Rows from block 2 of a small class-conditioned image diffusion model, named by matrix and row number. Rows with one number belong to one channel. Each number is 500 + 40 x the weight over its row's rms, rounded and kept within 0 to 999. All counts start at 0. Numbers have three digits each. After the name is the row's rms in percent of the matrix's.
After each channel's rows are labels from the 100 images, of 14848 (inputs lightly noised), where the channel reaches its highest value: "patch colour" is the nearest of a few named colours to the mean colour under the peak. Only what is clearly more common there than usual is listed. The data: photos of plants, animals and fungi (iNaturalist).
# convs0: first 3x3 conv (model.enc.1.0.convs.0.weight, 64x64x3x3, each kernel summed), inputs 0-63
# convs1: second 3x3 conv (model.enc.1.0.convs.1.weight, 64x64x3x3, transposed, each kernel summed), outputs 0-63

convs0.57 118:478499560508492549535398519519523500449505571460522505464446483511597484555484512491537553466517524466522457481490516528526524534475484499520474460504490407459452550504523459500425436465487598
convs1.57 106:518493512464540390514525465477482494399517492528548505532574545514508474502472518584514470443514516549436560517422532506452534484515513530541505530457489482417460512521542483552512448451541497
patch colour: white

convs0.33 102:527516492558513480451559470482530480439536412515493499463523493512537429570456554527518567489519512471461559492498484482490439489508526486538390412516551526536496510559591492527499480487477517
convs1.33 106:460530528455484501436473549509600432495543571450472493455461529480497485532431541562508509485537461466431493441507508487484516461522510496542536471523439461521438525541499441558569520471499558
patch colour: black

convs0.2 099:457521520465523520480464531542455515503438595509484502504466534469557471478539509539547507542530486481453531479467517507433450493429512474532544473485454542469560489480562512453483539572494631
convs1.2 116:461453464471505433416459576509572492432488415518434545534558541468470447530527512462437433467549499495542472494413482486498502532539543506488501550505512511494451492469478550454482515498510492
patch colour: black; blue

convs0.47 093:493470590492508521516492568553607491548472485517508511525435510503425472493479499540543527519492400467518500404520533523502553535401483422522494512488529511515527475517531534480505502532484447
convs1.47 100:544449483469517605479445533560494573521481430434531542583557486481519536532509553550503548540497495438449535494514523516508505504543454499480508471548544505540493427475490484505526464587517491
patch colour: black

convs0.35 101:516461497499494517478468446545489499528536613575473536467558566506501524492489534525595480504481542492474532555511443447549594495462561486491463450494470516488542490424489470495548469488549476
convs1.35 102:503519480451558478486486462507534408466540602489482438470539487500433465492538467546464465511520476494529539481477396468513518482519564447522477527541507575524534505486446568532550449517465523
patch colour: white

convs0.16 102:521500498475484470528556454519478523522515451524509463501422559414518471415442545551513486477468452449490448452486562528485438570551485517505484516556497496470405533481513565532535464517476459
convs1.16 110:449557476541509539470446503506497421538485533475544513530460520542544582446488511545499494561517499526495462461557452472490424525459498533443483511427536524540478568478498431542570437527509466
patch colour: black

convs0.40 105:478547477525546456463487457462481514536416559498555541505473584488477468486497488477465534538545529484527522518507559493512530422529482487526550549500506548544498503512609426519471470445504597
convs1.40 099:482499452525469591553469553459438489465512433505491482515538551483464421590501512532472487454531508442555476522520494518531518485479490556455455511500452484567505510499449525444456432523545425
patch colour: black

convs0.18 091:459529452503474484550435485476460435515487569518551481577479528544508516469492448511528553520460468478476474588508540510500480519541517499455545410550533499518517428541519473455487434580490441
convs1.18 099:476468515477469490483487454502582459538504519449486562451548470409493570497530536484600497440490558587559437523494463580538533517477493512494470502552484515535473506493457508510501516475427500
patch colour: white

convs0.21 099:459558499568471519511492420486393463504517527536489531500564425554538494549510427547436518530476511471449567482476482476485515468518538467509487551510587579471527443499514510523499488482478531
convs1.21 105:552512541468516515394525500496494466480531459423494482497538550524502451488464583552553573452531544522505518564461510477489454507546552504519450440520524523581555565451469493461514510477492467
patch colour: white