From a checkpoint of a small class-conditioned image diffusion model: 2.11M parameters, 48-pixel images.
Rows from block 2 of a small class-conditioned image diffusion model, named by matrix and row number. Rows with one number belong to one channel. Each number is 128 + 24 x the weight over its row's rms, rounded and kept within 0 to 255. All counts start at 0. Numbers have three digits each.
After each channel's rows are labels from the 100 images, of 14848 (inputs lightly noised), where the channel reaches its highest value: "top examples" is what is common among them. Only what is clearly more common there than usual is listed. The data: photos of plants, animals and fungi (iNaturalist).
# convs0: first 3x3 conv (model.enc.1.0.convs.0.weight, 64x64x3x3, each kernel summed), inputs 0-63
# convs1: second 3x3 conv (model.enc.1.0.convs.1.weight, 64x64x3x3, transposed, each kernel summed), outputs 0-63

convs0.3:104120047116162124100164119141097131137125123131131123112148111109143095145134158098132142107124155128179119110115115128151090097129108109153113126104108132116189087158121118127118122133184123
convs1.3:128149131138137114118142131156130139145085100100112111117118151155173073102194078173104104129110117122140118108131143128146142131132136100127155165110137071140133144116095132072123126126125120
top examples: class Aves

convs0.22:126162125107165104135132080139111172127136156142126160144118125103112113094150099158145155118093126114145142136144119148184167138143132125146077141138087115136145138118076095142101081141114140
convs1.22:106136145114152108141131125098150122149165092134172125133109114125125139125127085117137173122074100102107133160115121153126166123181112154115075109104107161110157113094088125108108133141143153
top examples: kingdom Plantae; phylum Tracheophyta; class Magnoliopsida

convs0.56:157098119148128157109142190132105149112124151123122086117162145127079122131126114130119161177157136099145158148148105185136114166147129137129119121122106107113153069090102130139143137123139137
convs1.56:110054158105123125134113153130134140148142125151160111080095130141136121153151098160105120130124139143120112125143111129126111113125121139137143086114099137123117117103207078125114134173171130
top examples: class Aves

convs0.12:163094110143125091168119176075176132149157083101138187104152134152141126112130106120143153142137125125159117143125147142127136116138130176098118138120131143135132095102120123136128137134116067
convs1.12:147134172144098158148142156102139137165140104123128119128130145120116195135096151151078114134114124103128102114090135142098105152151113153109138175127114102134080122163119128125177136103114156
top examples: class Aves; phylum Chordata; order Accipitriformes; family: Accipitridae

convs0.50:112158134143167148094105167135119139144128137087156121139171141143120108111100123118153120109162140151117085107150105121121144167150120159162104131168186160143116119175114162126120114155113151
convs1.50:118105134164119098125108098159128095168155091137103088158166135174147139133135120115118127096120097104151150114105115100119097117133124146126109086178165138158136129110102173126119122096111102
top examples: class Aves; phylum Chordata

convs0.10:123171121117122123142099145188119166097128131145123143144148103193091119146138118126115138134148123140112123156114118129092132123101136188155116112169112140162095158156136090115115141158092115
convs1.10:114135112112123146149135116116119107137111075077065154155161091145109141143166166098104126128116154114132170151115118094117143124158094104132129116135102082134133148112147097111157099151140120
top examples: phylum Arthropoda; class Insecta

convs0.23:103109115132120156134086114101102130089139127153121166155138125099128150097172141141130127100114119111079144172132085134074129083136125111141103142132150141138074123085155097123135107108135131
convs1.23:111130125126106119133069126099145119094067116153092100155125143149144132140125125067161135095137119122128120113162145144133128139100164146085129136139098118120110148104117070154133116104168141
top examples: order Passeriformes