From a checkpoint of a small class-conditioned image diffusion model.
Model: arch unet, widths [64, 64, 128].
Rows from block 3, named by matrix and row number. Each number is 128 + 32 x the weight over its row's rms, rounded and kept within 0 to 255. All counts start at 0. Numbers have three digits each. After the name is the row's rms in percent of the matrix's.
# emb: conditioning projection (model.enc.1.1.emb.weight, 128x256), inputs 172-255
emb.0 102:134116174153113152146182122118117073125102072068169148072146180150097162111099079081111110099082119169129086165111092140166095165085140124104119148174163114142135145099079129176128086180158169118141193101114094120138126127177163130136121067174098095092
emb.1 098:123082101163131103089174141089115168095173133129125112100122145091125103206140124199142105140190096088154139148155136142062112108095111102130085107141120083165176078115130135178158084094136095114159138082124112166159132106144133104110055096095124173153
emb.2 105:119142103131148060145147120128166163121069158167131081097146150101144106110091126159177151113151125132110131116097093126123146130117110144190137144081105084144085073102144088126137112208125129107133081085114187031084116136103110110092109114099147123170
emb.3 101:082137128133093164107127095102115123064129111131111177171125132168202108093154190129134148171237165112130161079137070134108125169130089046149065115162128143125130151139167131097102185134113095134100157113046124110078146156142114102161082106120116109135
emb.4 105:137165071164153189121141128088118120073112153167110114128104117105214097122148132135110143154145147078168169187129152136146129118195109096154132170137138104129101131143199122190104089169191070127180126140120180131089136192128200111168112172117115103118
emb.5 101:112090156092141188137153118161082140123163122127046097080074117133102132159174124136078121124143177108120141091119114098141145141131117123189138108200094138136157091130096245111107137083084143151144114094143139108022116120064120099083173138128151073096
emb.6 104:128151139199161054142114178096115128111075177085117128120155102177065132100119154179135099062122075126123142148116115130153136140171077129156145154133117159121102084095112096133144133119154128171134133166126150128145114104154105178152128105162053115121
emb.7 099:135135082171121139143166144216076119180111097126137085076129181084043110088104147135160110111128049128089068121116125127149149069128169156090154150142133139141102098094078152176094138119108073096112166129118113144121138167152126039127142114148144151121
emb.8 099:143173140098175115068166199166119102088120113130092152157124110128062145156131098121164105152163108136094144130102100117104114089132062135120181102144177154189163085177101109142139164080145121139084101137135139103139170146120198134080079135118131129089
emb.9 090:089162117088180131149083206130079125137114159164204105136112136105162134113127155067161122190167127122086141170154097152133124127095152069109075100132153111103120075137169148125113077143124156180086155089135141176157077126165052104131143124144162123150
emb.10 094:101089093131186153145104145088181144174197116145082114109092171137106156141131164165151104138064134128083102172156075061113137106121151131157106155091096070141102146135135113160121187164105199118189127088126098127162129147160142117123096120153184118135
emb.11 096:150108209125112091100100183123145164134102159110148086138084152117132092112139100130127110147124129145098110105081093136144116148092077172111171106132123117155151103114119068102156145119135148115171152129138136092140123148141143068118161173120164151167
emb.12 096:077093083177066127107108115167109149203136117089154041116179107105144093151168083211114181080105062132120126121157123136125130173131067145089082166162095178144139148152132138119072129120156129127127150072125088057138179116162159148131113064159079100122
emb.13 099:197144143146127151125115123157141165115104102151184196122093118143125104129151142152182147079152114094115072063167139068105140166137134128150128068092180140097169131120097105100139123137131136123232183123066130109071095047050115177097126092139092093166
emb.14 098:161094152115121170070075130130101131113114134178131096142167102158122113132159114145102092154063165127139122158095107088120118122119141083148076130123061146167121134120138033149106197093077093077205114134146127103131116186111164149136109169182138165138
emb.15 097:150120135133094031095118146136192143131094080058076126121179096116141103151109144132116167146091077125129122069090131106163159148167145130133163159101100082103107162163135153164158140079108140128169097120164168151124141158159086133150159128157135128133
emb.16 103:146074117108192057039076159114188059101159142117148097087160129125131101180129083105158104070099206108137097039145136098141120085118110095111130088126165126178139144116061163141125049174142126168106095144155085136136183136111130108087116138141173168197
emb.17 103:143113165100161144145132142156058119107140023158094103120144112138129147167132145098172145087137146134111184138105150091118069156137164167048132103126109164157134165122159091126111132111137111072119113144124142113111149123103017140103108199128146162156
emb.18 104:134128150087154162106097048208091128147168127073085115125174127094178135122075143129125154150153091152113084118123162061136115168080095089124133182108103117140174070085123147100120162082146125101142122111129175118149092060122181122189138133111117099145
emb.19 101:142116094173135084121131077113164038122097149118158181144129133160135064111076116107078128146101145068114166132055204115133177116124186168147121151172133140183129152111161143116043155062142130084140160102157068127119149132156091193106145144107136134113
emb.20 092:145134094125107141131204153085141125136139127171131098115132147095112132105185160144145193152068140140119078124128142155106101153141098113047070115154081099151070187130115110184123151187118106140167099115142136160092116129163125161130106105130071152074
emb.21 101:132118079065111127130155129135154123118087091124212142117109119075120137148093079149119170180100153145136189114165122100087125069118110114079131154088106179149179116110127096168123076107107135111164118174160145067108103106135093161131115124112154126092
emb.22 099:158149155105081146115204151110142206156083105100166072138145173146106130170140137104115159097192156133135128054154084141121131138068154097075102145140111128114080144127093082131067122129121118119123135182098119141113166120178128133113140078120109115101
emb.23 096:103111155175127138139101124100141121176151137161022120095092129182064128152156108141143091136133171124189158110129119155093100076133144158131190104131132087081138153144104104090129135121146115157179157125147139128127110113084152132141153165097098196143
emb.24 105:109171170164158136151122123144036161126149161131150124110118172207159094133127106126124172167131094059122153162102125178187123138158099114097114132165112042081095077182164124109170103130101109118113136172118143125157095185058176107128157126084129130142
emb.25 108:121100146049128108093141037206166167160170131098115131137166095152167096127117125094064165146132138158159150092117219169081113142142120125204101130200126140123150074149191105098151123147092140144154161104088099108148118135115125089082155120206080111118
emb.26 097:160142089106108122089131166154163027102166141163105104113181137116137138177158137201178098142151140186125199118115143164172123089142124115132077180089135117144093187138091116118119107126129121171052158091094037163130134124099104143162114062110102179112
emb.27 094:149116088116098083132126153147155159105128141167148100124142148159155145110180154144118177126073132093083110132088105134111152118114104167130166128165113093083082189122066179242110095100143116116172139197165113135093096129145060154195095087065201131143
emb.28 110:075106127110138128143080129139059125137166115110112163124082144075156105137118071094070148083072085137114144149109089099096102095146105170124140138155059140110089125140126105151174149074076125094158156093112104111102191112151135182025113147121121137116
emb.29 100:152118111090173112192145182106160235143119094139187141089110189185130067132145150152113145155115090119153134111099126145153109172125081114101160122161180115113132115115150157119134132150141064075117111163131055143171123190173181158137137109160159081124
emb.30 098:153109101106086170092088167130089072134139168142156109149175159115118124099142077107120166101102088155091091180122121152184115165133139154164145059141126129170140150116105091123100135195146125091122108042102142159067193093071190141089122128091203160131
emb.31 105:105142132194150171081170152157145120133110156121105148064162097039144140099100141137148159074140146077130126104125126093085183154131140149166101154133141179118108149161162167080114122111156145152121165104181168122072101146130078151112111143131188173120
emb.32 095:131119077101126082119086079135161118074119112122120088163090123133164129131164173139106119120206062141138102097113128165172129107114112102131107170099093152159134128153185095086086136101133108131133135124141163112141172137112109100148137160124155162149
emb.33 099:087164114107167083169066151141099120082066137080123088169175107121096144142101168098137113120169185115122156106139185085114135105139116162095164121159133096202167067142103096132075193141089095136144038132159172133159100116129124064118104175144160167165
emb.34 109:144141093121092107100087140159127091096083137147155168141144107115136162151128186108152076161126089144116101163087108115095079103128129091140158065170149128134111134102190081167187111092142067136126171103119142155093113135072140105146123141082139111148
emb.35 103:093131107133122152170110132186106176105061139164081130091119130089099159160157105064138111140141068124164120106107174092161163146112167156124136085149084145098051179107158127142146075078108112175131089146114109117188142118071133099106127170130109107061
emb.36 100:135197126138149160161143143136177122127198141166162160172126088126156111087149176135101118143124158124123109111106104182121081143094114121161131084117145122162064119209130157113113114123098099147178148120100079155125159133183126105070181102080097137136
emb.37 104:149062131159168113052150128100131152117159120175112173155201182112155110104124147098079097137166205164193139153110130156141121101092126184162149147105165181054119140105142180059110128134161146182157095143152131194145094127174146144116169099130127103113
emb.38 087:110134119132110076154182147139183154080159159099083134145154128106117108152116118154180115105128105161141072088088095117145146191137144144140106155126135106140134181100214148162027110078081126178137082073093122121151188182098107142127128100131079134068
emb.39 108:148143130139181096179139152146163130124125164105122108133090143100137086120163199099171104122106132130132148096071100157161081109141142136168126096132110055130149123112140121121136161163149137135099193174124121106144091112183097216177037120075169128145
emb.40 102:108113128129129114082138108107133089092115127103089163147074087137110110118109059112140132109139153169115053160112138109194094093078117115057104118052107084153098146111139129112144152186135111124120137160207089133112098124132143121138136142121110144087
emb.41 088:140143157112122092137118135163153129138134139110124205169087096042049073103089116154140111136129073192121193148118142119152113168110124129107107134100116130131150079081111188130087221187137120203109083164191108106127074167149133151168089114122061121078
emb.42 098:125077156123127107123079178108128117172150095143149135120167102110096153120135121075166097118171114134105098138098101122098156103084184112083135105128124164157097130064129087080140124141083107116153118158097099138120115130129129083174170105188127170151
emb.43 098:151135119113142099175115119071077090110147085088175091158047128120156085167151120108130103160128132121133099146154120065164103107102150113138129175062137153145127113193184165087099123084092147112179061112084151118158133222103166158143166136117063155094
emb.44 098:089136150152169133124139123124136164130145140116112045096140129131152162130184123172178106161113090107163122142085083094131084148137176033131128125174117139131195139130139138141107131100140173145192147108190183197158097115148152090164140070143133128141
emb.45 106:101124145115141154131132109154152118132127167091134115175084141128061166130120143145156154121125163180198119131115123123143157185133101135069195136153145178153136109126139096132119148072176085153155138060111149104126148126172206163094172107173121094087
emb.46 103:084161134090094165194122197074186139110092128212132142155116123115158116143175140110172146153078133161134115177133098125111072132138115134087113126075170104118156114108049100107106106129155103090138079134151072140139123167158121138149157163061084095154
emb.47 096:080154139137117105043096130072050136124140092114126188144113099145077117150125127233106111121101077102064078147152142091132141133139112162144167181205120106128165103072126098161088174074122123165133083073085107073136149098086137121132136113101067098094
emb.48 103:080163166154119103100113090133135116111086117113170150156106100117105159127124136194223142108134094147132101119163106154098130120106127081141134167116222103072119105138132167102090114051110163101097162127147075084162090081135137115159100112045102125136
emb.49 099:109131093149165133076152115183089122075060152196143171130112121089157138130127137163127057119099161134154124137096137187165080156169069077138079151084151114181110140091167138129133118117127091147151081092139130104170143107111114090071104045071104170098
emb.50 093:144158098150128164125145154156119251095135094103124152165130116105133121137123149100122143100133127079155097127130141107126062092147183076081082140151095118157089128124187101159073181116174133130102139106157193099153111110167100141103181097150189145076
emb.51 098:093111130103217152124119141084134107160149135178102121104088102133101124129206165181174182118154100141050095130142107171145120142107121137175156105100096062119130088122130095147142124116134065128101154171122193154154085102110120194137089191099158109155
emb.52 105:154145161122148146094086159134148073142135079100198174107119165101133165147224135203139107162123179154082128164102090156144169186115124159171091135169082050088140082155138156164129106138180152124146148153110078074111139127119103124136111104159094134100
emb.53 101:117163168115157150152133138104163145087155137146145168108109115196111105155119187153121152177139107161131145096136166072148172167126123141128180083111174152098114179094088110149224137131097147096128111171180163114073136154115189073139176091153138124142
emb.54 094:130134182083104184168120099186149062169115144145165127110123104127117111094091150109115141127049115108161125112098129114149076127117098130159161096138101168124159159139100147134182156126157081124158087149084135111113134210097098120110079158128141152124
emb.55 103:148136146129153099127117127068132136093064127075114142172113175143106130161154109104119123104052168096160144098154166146119152127149135176106173135126122140172094111167148161139122160120068099146039123169077136145135150145106101128102083166114147161117
emb.56 094:161136178172163076076129138080107108122109058081169097139116101123174117124078147115125156081182156154100094126120167140134177062170100082101111138168105113075237096108155121061141147130153143140144107110127165155100155177132083124152091144182108045081
emb.57 106:102167110140170162093172132126164155154103162128121134074112117109148135137143187076160181209185077104100149128123101183126137101127079141116121055139094104128096095183090121110086158156103178139085200116160102151112122165122074124158155078101165156184
emb.58 096:153092121133104140117129115190116093144102100085165077113133153164158097143105102113132109115096083100138203102182198148097087090172144174167089131129105119149146134114132129144163086100082183164149127169133170160078112094128139118150103136144110142102
emb.59 096:178113107117165078122084166100163079092081114182066122127157187121099183141140112144092122166130107121112095103099134144109140144083127126110132102119112112135153107136141104128114096101175097108203127092095125135146168119130198120112051106147140161131
emb.60 098:131085136109130103114130148047131069216105077075120134124075152078182142093182102135160146126115105152167182075105105083120116121128139160140127095126127094181086179127128103193109120130121131157152130106145098112162181146114157187128124135141161116097
emb.61 106:103167123149124105120093070122133160159128073122163135162108063113158115112145116202087124101121175087111207153162164108104115173175108103049113140147119110159102121130118086080091126067114109100093100132107119116131130081126111148123142128168171129122
emb.62 103:143134123074100193154112124144147119094155116118091166158108131066093132139105162107137135048139129128117190119139146094111106151091154058117164126141107165093092085153099130117103081121184106099108170158085095135074123115138124077181129127154113081134
emb.63 096:101071150141102100172150166163128150089153056144108084128088137091114139180125152166116088125075099130136134103105093091084120084124111069092115123154121113118089108179096097143122092114146149112140153097071078117124129095138120115174115143121082104095
emb.64 100:158161160092141061112142114141112093145092114127133107086190098150084084141209145175130186068135084178138169159068111102048131112090129122177138141158101174148145079099190162062152091082059105153156148128075141098116085158139139104093115133106152066159
emb.65 104:161138187118118153129125118146091120123161140129167124136128110137164112094119124118085094159118060107127180196119125087105084170121098141141079133113119081118155097104159065148149124098198098107108086162158102137133104153113114135114108170173097122111
emb.66 109:139079193087148130149052095177117088176129154133075165127121083128129093146106169087148072135122099112103161120158143114122133117124089144102109173078131131176133114113131134123119110142134126104146119147078113134182067163160169113115156106130110092120
emb.67 101:124135112135104116088121117111105116101141090136166136131088087047097143120148183107098096098125100146146079142142102132094108161096095140120068113118106104069097166173126088142056073094101081076082145153102171148169155136115113137155112065129111224156
emb.68 103:128105114099115134153162090164089150124086069176150117067137097092079145101142132142125102127110122152072086062161146127166096117149122115099096169131158082136137128100167140142095117126089117141135155116121103104113157175113098123163099154091108097153
emb.69 098:189106084117120163113083134207126137147138143124182175136120099091102095143127095095147129100146198093164137161171125148177125080107146130161106105128156154106161115125137133105124144158138152081161157133088129134158101158126043135148149120103046168133
emb.70 089:139101136168138130123113172120152064201132070095130092122135194087130096067125141096147104124128150115151165109161162177127116071074143122124142100114129054077142158070166108149145151111133127150112149138172140184138047075112126140118120145050061138104
emb.71 102:095121126178119072095120170166138150101097081130156098141166092131092146101136151140120150141094109096155101115179114107140101098221222125113113134118096082159121116126115079153157091108087099124108137098058160142122149116078154149077059105128125071150
emb.72 093:085135106136074118156171120140123095117124170175157156106148049168163073066083091098033179138136134090144035107136124144125143087211039109130020109132126091195136161115131125169154150181186079088124121171098131164175133145170150138119153153089125106131
emb.73 103:082175168045148064150137147116193115124156168140127109118158105091143116114070107132123073150115088083103177166085102101146111078105082105190180067136127121093165112183152127089154155071156116122101110140121104104098101102163132146145092146103106103150
emb.74 102:122079160090143157143168161130136104141107077171142097170169192165150130121102093127168153108120114110161187103133103134144161187160170151121090189130171184095103143126165137172143173053115119087081115151134108120190057106127085180172121144147134149114
emb.75 104:104159166153152081100141162090110127124103124067122161169138146157108172117158073184140131088119156053175127148162126119180141093150066139114199149140139146199107126096143122084105154113106171132158117090138081140162089141114142120089140128102147110173
emb.76 097:096129165188101079162106172159207128150127147096166091151125185099179097198100155129127170147144067151130188163097153161128159173111124122139096130062120113141098102104106163122067086162102135118131175063179160168111105083123110118141095128113125137123
emb.77 100:110146118106172154128131121174108085129115158214188108208136155168191141061122108123090080092107124135161095097157192154153127161058125133149159106128140144151188084149198177112133050162136146086134105120116156136105122163172152156096135146084112178119
emb.78 101:137133188124137135121178130115122099165090140152112133068107200143118171145160143156062110120143132115118175189119110142045073048142117096128176083133160126157118128104122101110117135163127082126090139089202160159150107177095100082127098158117149136137
emb.79 100:062139135106075076148193148158059139098125106133186122121157153151198159117152090081136100110130124179105173122137122120077146167145157153112113113155072108093138119092189087099081155131106170150142086154125114080110167142104157119161112103170120142150
emb.80 105:164093153136081134145185074088096076111132155168154120086146138149133139171135103158203128136101120137196155114099158090087126157100129146139151130123184111069122115144121122115134110134064108116102110077128092082153054125136160139146184103099110082110
emb.81 097:170102157159135094124149083138122138076107144118182137204169085098113126157052072099121135123155120102097111150063142123154138117122074111188098122182126175098127146147120126080112064147160145180116118109175152138168092130153103109087097145072150148091
emb.82 101:128096186152098130130112173158136136122148139085192187144130151121175119117154159079122166138177086174113114065154167137110113105128191100115111153098133120150192215121124050107111112157142151128127115103086136117065085091118129195142138122162158120075
emb.83 095:103124200150124121072113149106091117146133193121138135195120079106101137204121113173099150184135103061085142119170122111177131187080130120143138198197112145107095171172105083138086124181162122131128151133110142068110133118146148118123121128142135128157
emb.84 097:123159171114169170121125132173154148141107109094092124129145058127054157141137159147093103159128174129121132104123148113159081098131105237099165106119161193117154138044145116118081148079100124131152130121119110123115137178147099176082178125184166143107
emb.85 094:100159112066126096153121152139140144129192172135082141129159190149129158166149182142129123098127126128119143144127173089070105150164135147137150176137113181123033192085149136111137172098144109163130138116143104143145080109082104068206122115170111140141
emb.86 097:124112109087109106122094142123134191159154139076061185097120088111142110095123044194140153099112133134156157125117124133130096145146135116177160163165142179058164078183133149098130107163074125145136177141157097123124175137108142158147091181106066119113
emb.87 105:144160155119163182154080157087172077237172127065111104167113201170192116166186119093091078143059193143137129111124163107111103100117131128117142122139151094172126121116143080100134117110172080103092129162138149144122092122077150115125128154062126097170
emb.88 095:179123135126128160076212119138121113129153085158144194141124139152182155114115190111123079143149140189126156124121185137057168209140109113134117098126164160101079144108157132173081164143165117149165123135134073164161133146119149054138158127090142187113
emb.89 101:085136121127086183211148108105098117173116184058118106155160128044088113174145158095089129145108183132054126106105135134117188112110082105147119154163151130126098161090112123091153090113168199093196120162133142125109114090147092110150103097128124105129
emb.90 096:142166144099129152103150192105106150175116113066139149099108131147166164125117119082112115098134111177158048172137141131166108111091131084109120136162127147138142124103095132161147105117147088126175123155144172213108182135127113057087124169139126149108
emb.91 108:105141120060111131137144169107096125137126134156130123159143157122102100148138061157095152124198119123167107211148160092131143115125106125133102128085186108149048122132159111134156181106141148117173125111096149134089158078189117157065172051131152160128
emb.92 099:164124137132190137158128161082120142084183128177203082103183113130135119101126088088102154149140139064109129124185119110139130145182155121174164161146105143113161081059164144098130114142142162107153111140082161133089143141049072150134096120145089129106
emb.93 101:117122114176089120130096133129128160135113166087099110144150136170152140152134099166108124124171142126152149172163085113031109173125184101157158095098119135118134132133128150089105118130140150118159117120130121154169127129126119156132126106070111168105
emb.94 107:144127150081093132072145155081128144120152156059078133141124116194169190103151115028112130110149182131157156124094101136134138141131162146116136138140157116123137124084100134148105127114160136113161074094127190094120114135077094131148106159152095140158
emb.95 101:146124155089097099116152095100144096153096133125122123141109125171113129117108140154086157127131161153150116107133158108148112134171104079109113166156183165154168133048138135087124133085111153136112134107103088155120117103240180080097155156142150171082
emb.96 098:147125164097095142120112104140146106155142156114058063101149162097162105150137127086140093098114238147097119117160133147111120167144190123090099161059128165117095096155132088142118096149147143030177157156138154123158076111083150060108123185111128098137
emb.97 096:135068123144103127118123072094158064113141084168133127104108162116191083127127157106116146178089072141071117140127087115125112114094179126094123148097116213131144124103127161083096109089174095167147053113108123181134193154125175121153110115113099097086
emb.98 093:117087136192122144116146110166155129107076133118156096190055075151142200075145049163151097081154112090180189104162121121094202145115123155135118170115157173170103113154139146141164176102120130118162088126119140170078147174143144128174127120102112133138
emb.99 103:134140190127105161150149116122081124132136065133179164098238115096156139132093097143191117020105099178117131140137189145138211153190164097125106170127146142066110127110132129142160134146164128141132077144128100117145075134113169098131139096144132176192
emb.100 100:084102142101134086101083090110136078150072066155103097166129076060141129182188084204132124182123133169101130153123106184162150132095142147185130149101121084134112117157083106108113167125117117132069128143156137058135147131120090123167098167084113128078
emb.101 099:135152156131162181083108099153166196134155113141122149187152130158118100203130116068139101175172104160166113133109156114165128103192100089135138159085116136165079100083111076095173103144151122115139061164147164081137182154129108143131097163182133060097
emb.102 096:153124200163127132131093065169144087129197145105098096124103133098085136154179120088130139135169166140141119131091159126162124163097139155139058166206117116168167098084154109138108152175128100093105069075130079146121096092129139104082119118077194122151
emb.103 106:149143125101167105093181079125114153137170163117138099140137107124081130099171128191116154082120143216112132126183131081081118110153142154131091106062160157115178080190135150083107084128111153096106142135125180126173059153111123136111166113093152125151
emb.104 101:108083126172161109138155131122144131128147119140088126116085101135140165136154120137145151107074166151099153151106118164131077130136175141158138154151141084124062145152111120101143139164125098147115073133125109138099113129061130116120119099128170042185
emb.105 106:163134153095091083111077122118117119191146117143157103116112136152101097101100115097161113108112154149125136128139203107131104110121125218136106191123115209126141080148054104135134094110122129159162161152177152190121108183131059066087078125172111119180
emb.106 100:099093172119105169151166171165130097180131128060090129148144165133090168147135159150115130121114095190116147084101146146116072162141125045170066106154064145171157103126144104082136121165122155180103128139109147157143169118174097102097127091130129179172
emb.107 098:095117126120119132107138145119139126128120065122111129048116138091152146112181154176115120115127201131143131063151098130123133084140098096108143135144146091105220097074127080096189161109088126153151058137133114132121135107140139092216126131104128173052
emb.108 102:102128167156160166097101096176113157136147139063185106098131112176082156119115094081139151151123167089150116127091133117115119155161139112119138142110082140133100118101140173157139119139132123132123082142167122144094138135071122154141117167124145127097
emb.109 100:159100119125125125089168140063110164077092070069098120114111153170138161133088113111100134170113120108143196143096190087148122118168155141035143093112090138122141088157105129149133127085134124117175110154168103126133128114105139095188169127076190159148
emb.110 097:152097065157140140157103194090128126082148098132083127091066129109095145114148134116145131165086151128164121107123145132069143153155083123106145128172139146126147065104114171150131088156129118190149137096147141169135146076134053180113140130168144143109
emb.111 100:120184128167102088148125105069132156103119068124120133146100127131101129179154105091139080143132092096128197189186189077127139146104127060102132128161158138146124148090141084175146105155093107104082072132145144148093096082090165102127171111083081149106
emb.112 097:153123114080147107073134117065173150175153169112120135109174136116155073124150143100109118130113140147154168105134099147168117122140121115151108114132141140143122139081117118143137100165128159131121115103206157202172116160130126128107140098115074149145
emb.113 103:098127155140126157160129186108108010085148103175152169164166177084159139189083118135167119119114183077121127095114191145158085149113142126131184124163116137122122146176135133117061137145161111137136104152128122195118152084129127102136091068147135120150
emb.114 096:152113155140136142136129115175128090156141132166146126141047113122143099129129153101118093101162140154135117150162141143073127137133132078121154123079091077112134136089159116062129161101121066119114201111144134146064167138131115129084112102112123144087
emb.115 103:161148068104119113074110107160175194161087079141118145107136132154110173088083164148141115106137154145118174095130154134116161082132094138146149138150118149030171148113123164163094125107146147111080191140107112114078176127177115116145086099157075102110
emb.116 101:150117183191114182141176068122136140127085121082058128126076131093142152078186124142061076115012110093147153109136096148136096129074119105184138198086156173102125189149129172088132107133157082123122073120112100095156104150110113096137142163105201114178
emb.117 097:122150103075123175162132152159109161128177117156171089171098150158116162143118132162138147125096175138135138068112154161126100151153142181085100190130141141109063199093176190102091076118164136089110137139073115136149141144113137101184071091160147150139
emb.118 103:143152077106098133156108112168139102136108091117160112114124105127125147078131124111072078117101193119123123130161118114089118123141157203107131097079172115140127090147149125114101203125095093062126137154112090104097146158107147095117112136140205101172
emb.119 095:082061124131116120176193136151112164178160203135136058112112095136127156141155091141101104083088105140111107116092109135162132149118131145099142142095137047216068188136093109126119135135106140108179119180130138118123054084115094109168062085119124124104
emb.120 103:139123129129074162138143156153157069110147124137175120084091137094170109125127116135142166158108176140157133131122126094141119128126101171137110132138057116107099107160054083109110144107107162124152147099154103137115130135142131189115158152133137097138
emb.121 103:121140118105125158129104165101146090107148100104190118076121127095102116136115096136159165089141125179206146122110136092136135097139177114097124135108124152119082151157104195172102130146168145174159086126090117157162090111103116132163116093209129135066
emb.122 108:104094166179091155163139151137158093180201178110111157152153150130089162161125147138096139140159225124103084098106166139102123181137150161138151073094067164130204125180113082133176109127076134129105103183171121129155114143125199109190099124135143132120
emb.123 098:176113162150103106100144132082124163093086124068089134164141115101154107120151102212136157102123097176200123123104133154223084146083115113151155122123105136032104156102172151147086136120151134128104148163116155141096095114092125137162130144059175114089
emb.124 098:197116108115121135192072123184177123122167150163087102132126152126168140154078201091161179092054124084140151141118104116091128123071127137062110107094126102139154147191150123110133160133145132129151141139095130169140136166176143096117108117124136132076
emb.125 100:159145179110122121178126091099054169140102130087157112085109118075085107152121096117166102124156116106171098101146185153137130147209137132211092135150116170131165150133144120135109123134139125160177131149173188134108103122210097112148107154109079143116
emb.126 103:115075126149120144052107090144143126120079108071088098150142168202149161191062093145128106192110073132090140102199076117146141058072126088119105123105115146124170121108105127102109116125128138135091190152135166104134144116132137175086169151147158109046
emb.127 095:155101062133081123111119128073060061124142110119180126161162088150183171142066046108129095085116196087126176110101098106081119116181178118183042124146176110119146169076161164152129112131163165118157102094153129123078079078132108086098137096113152119138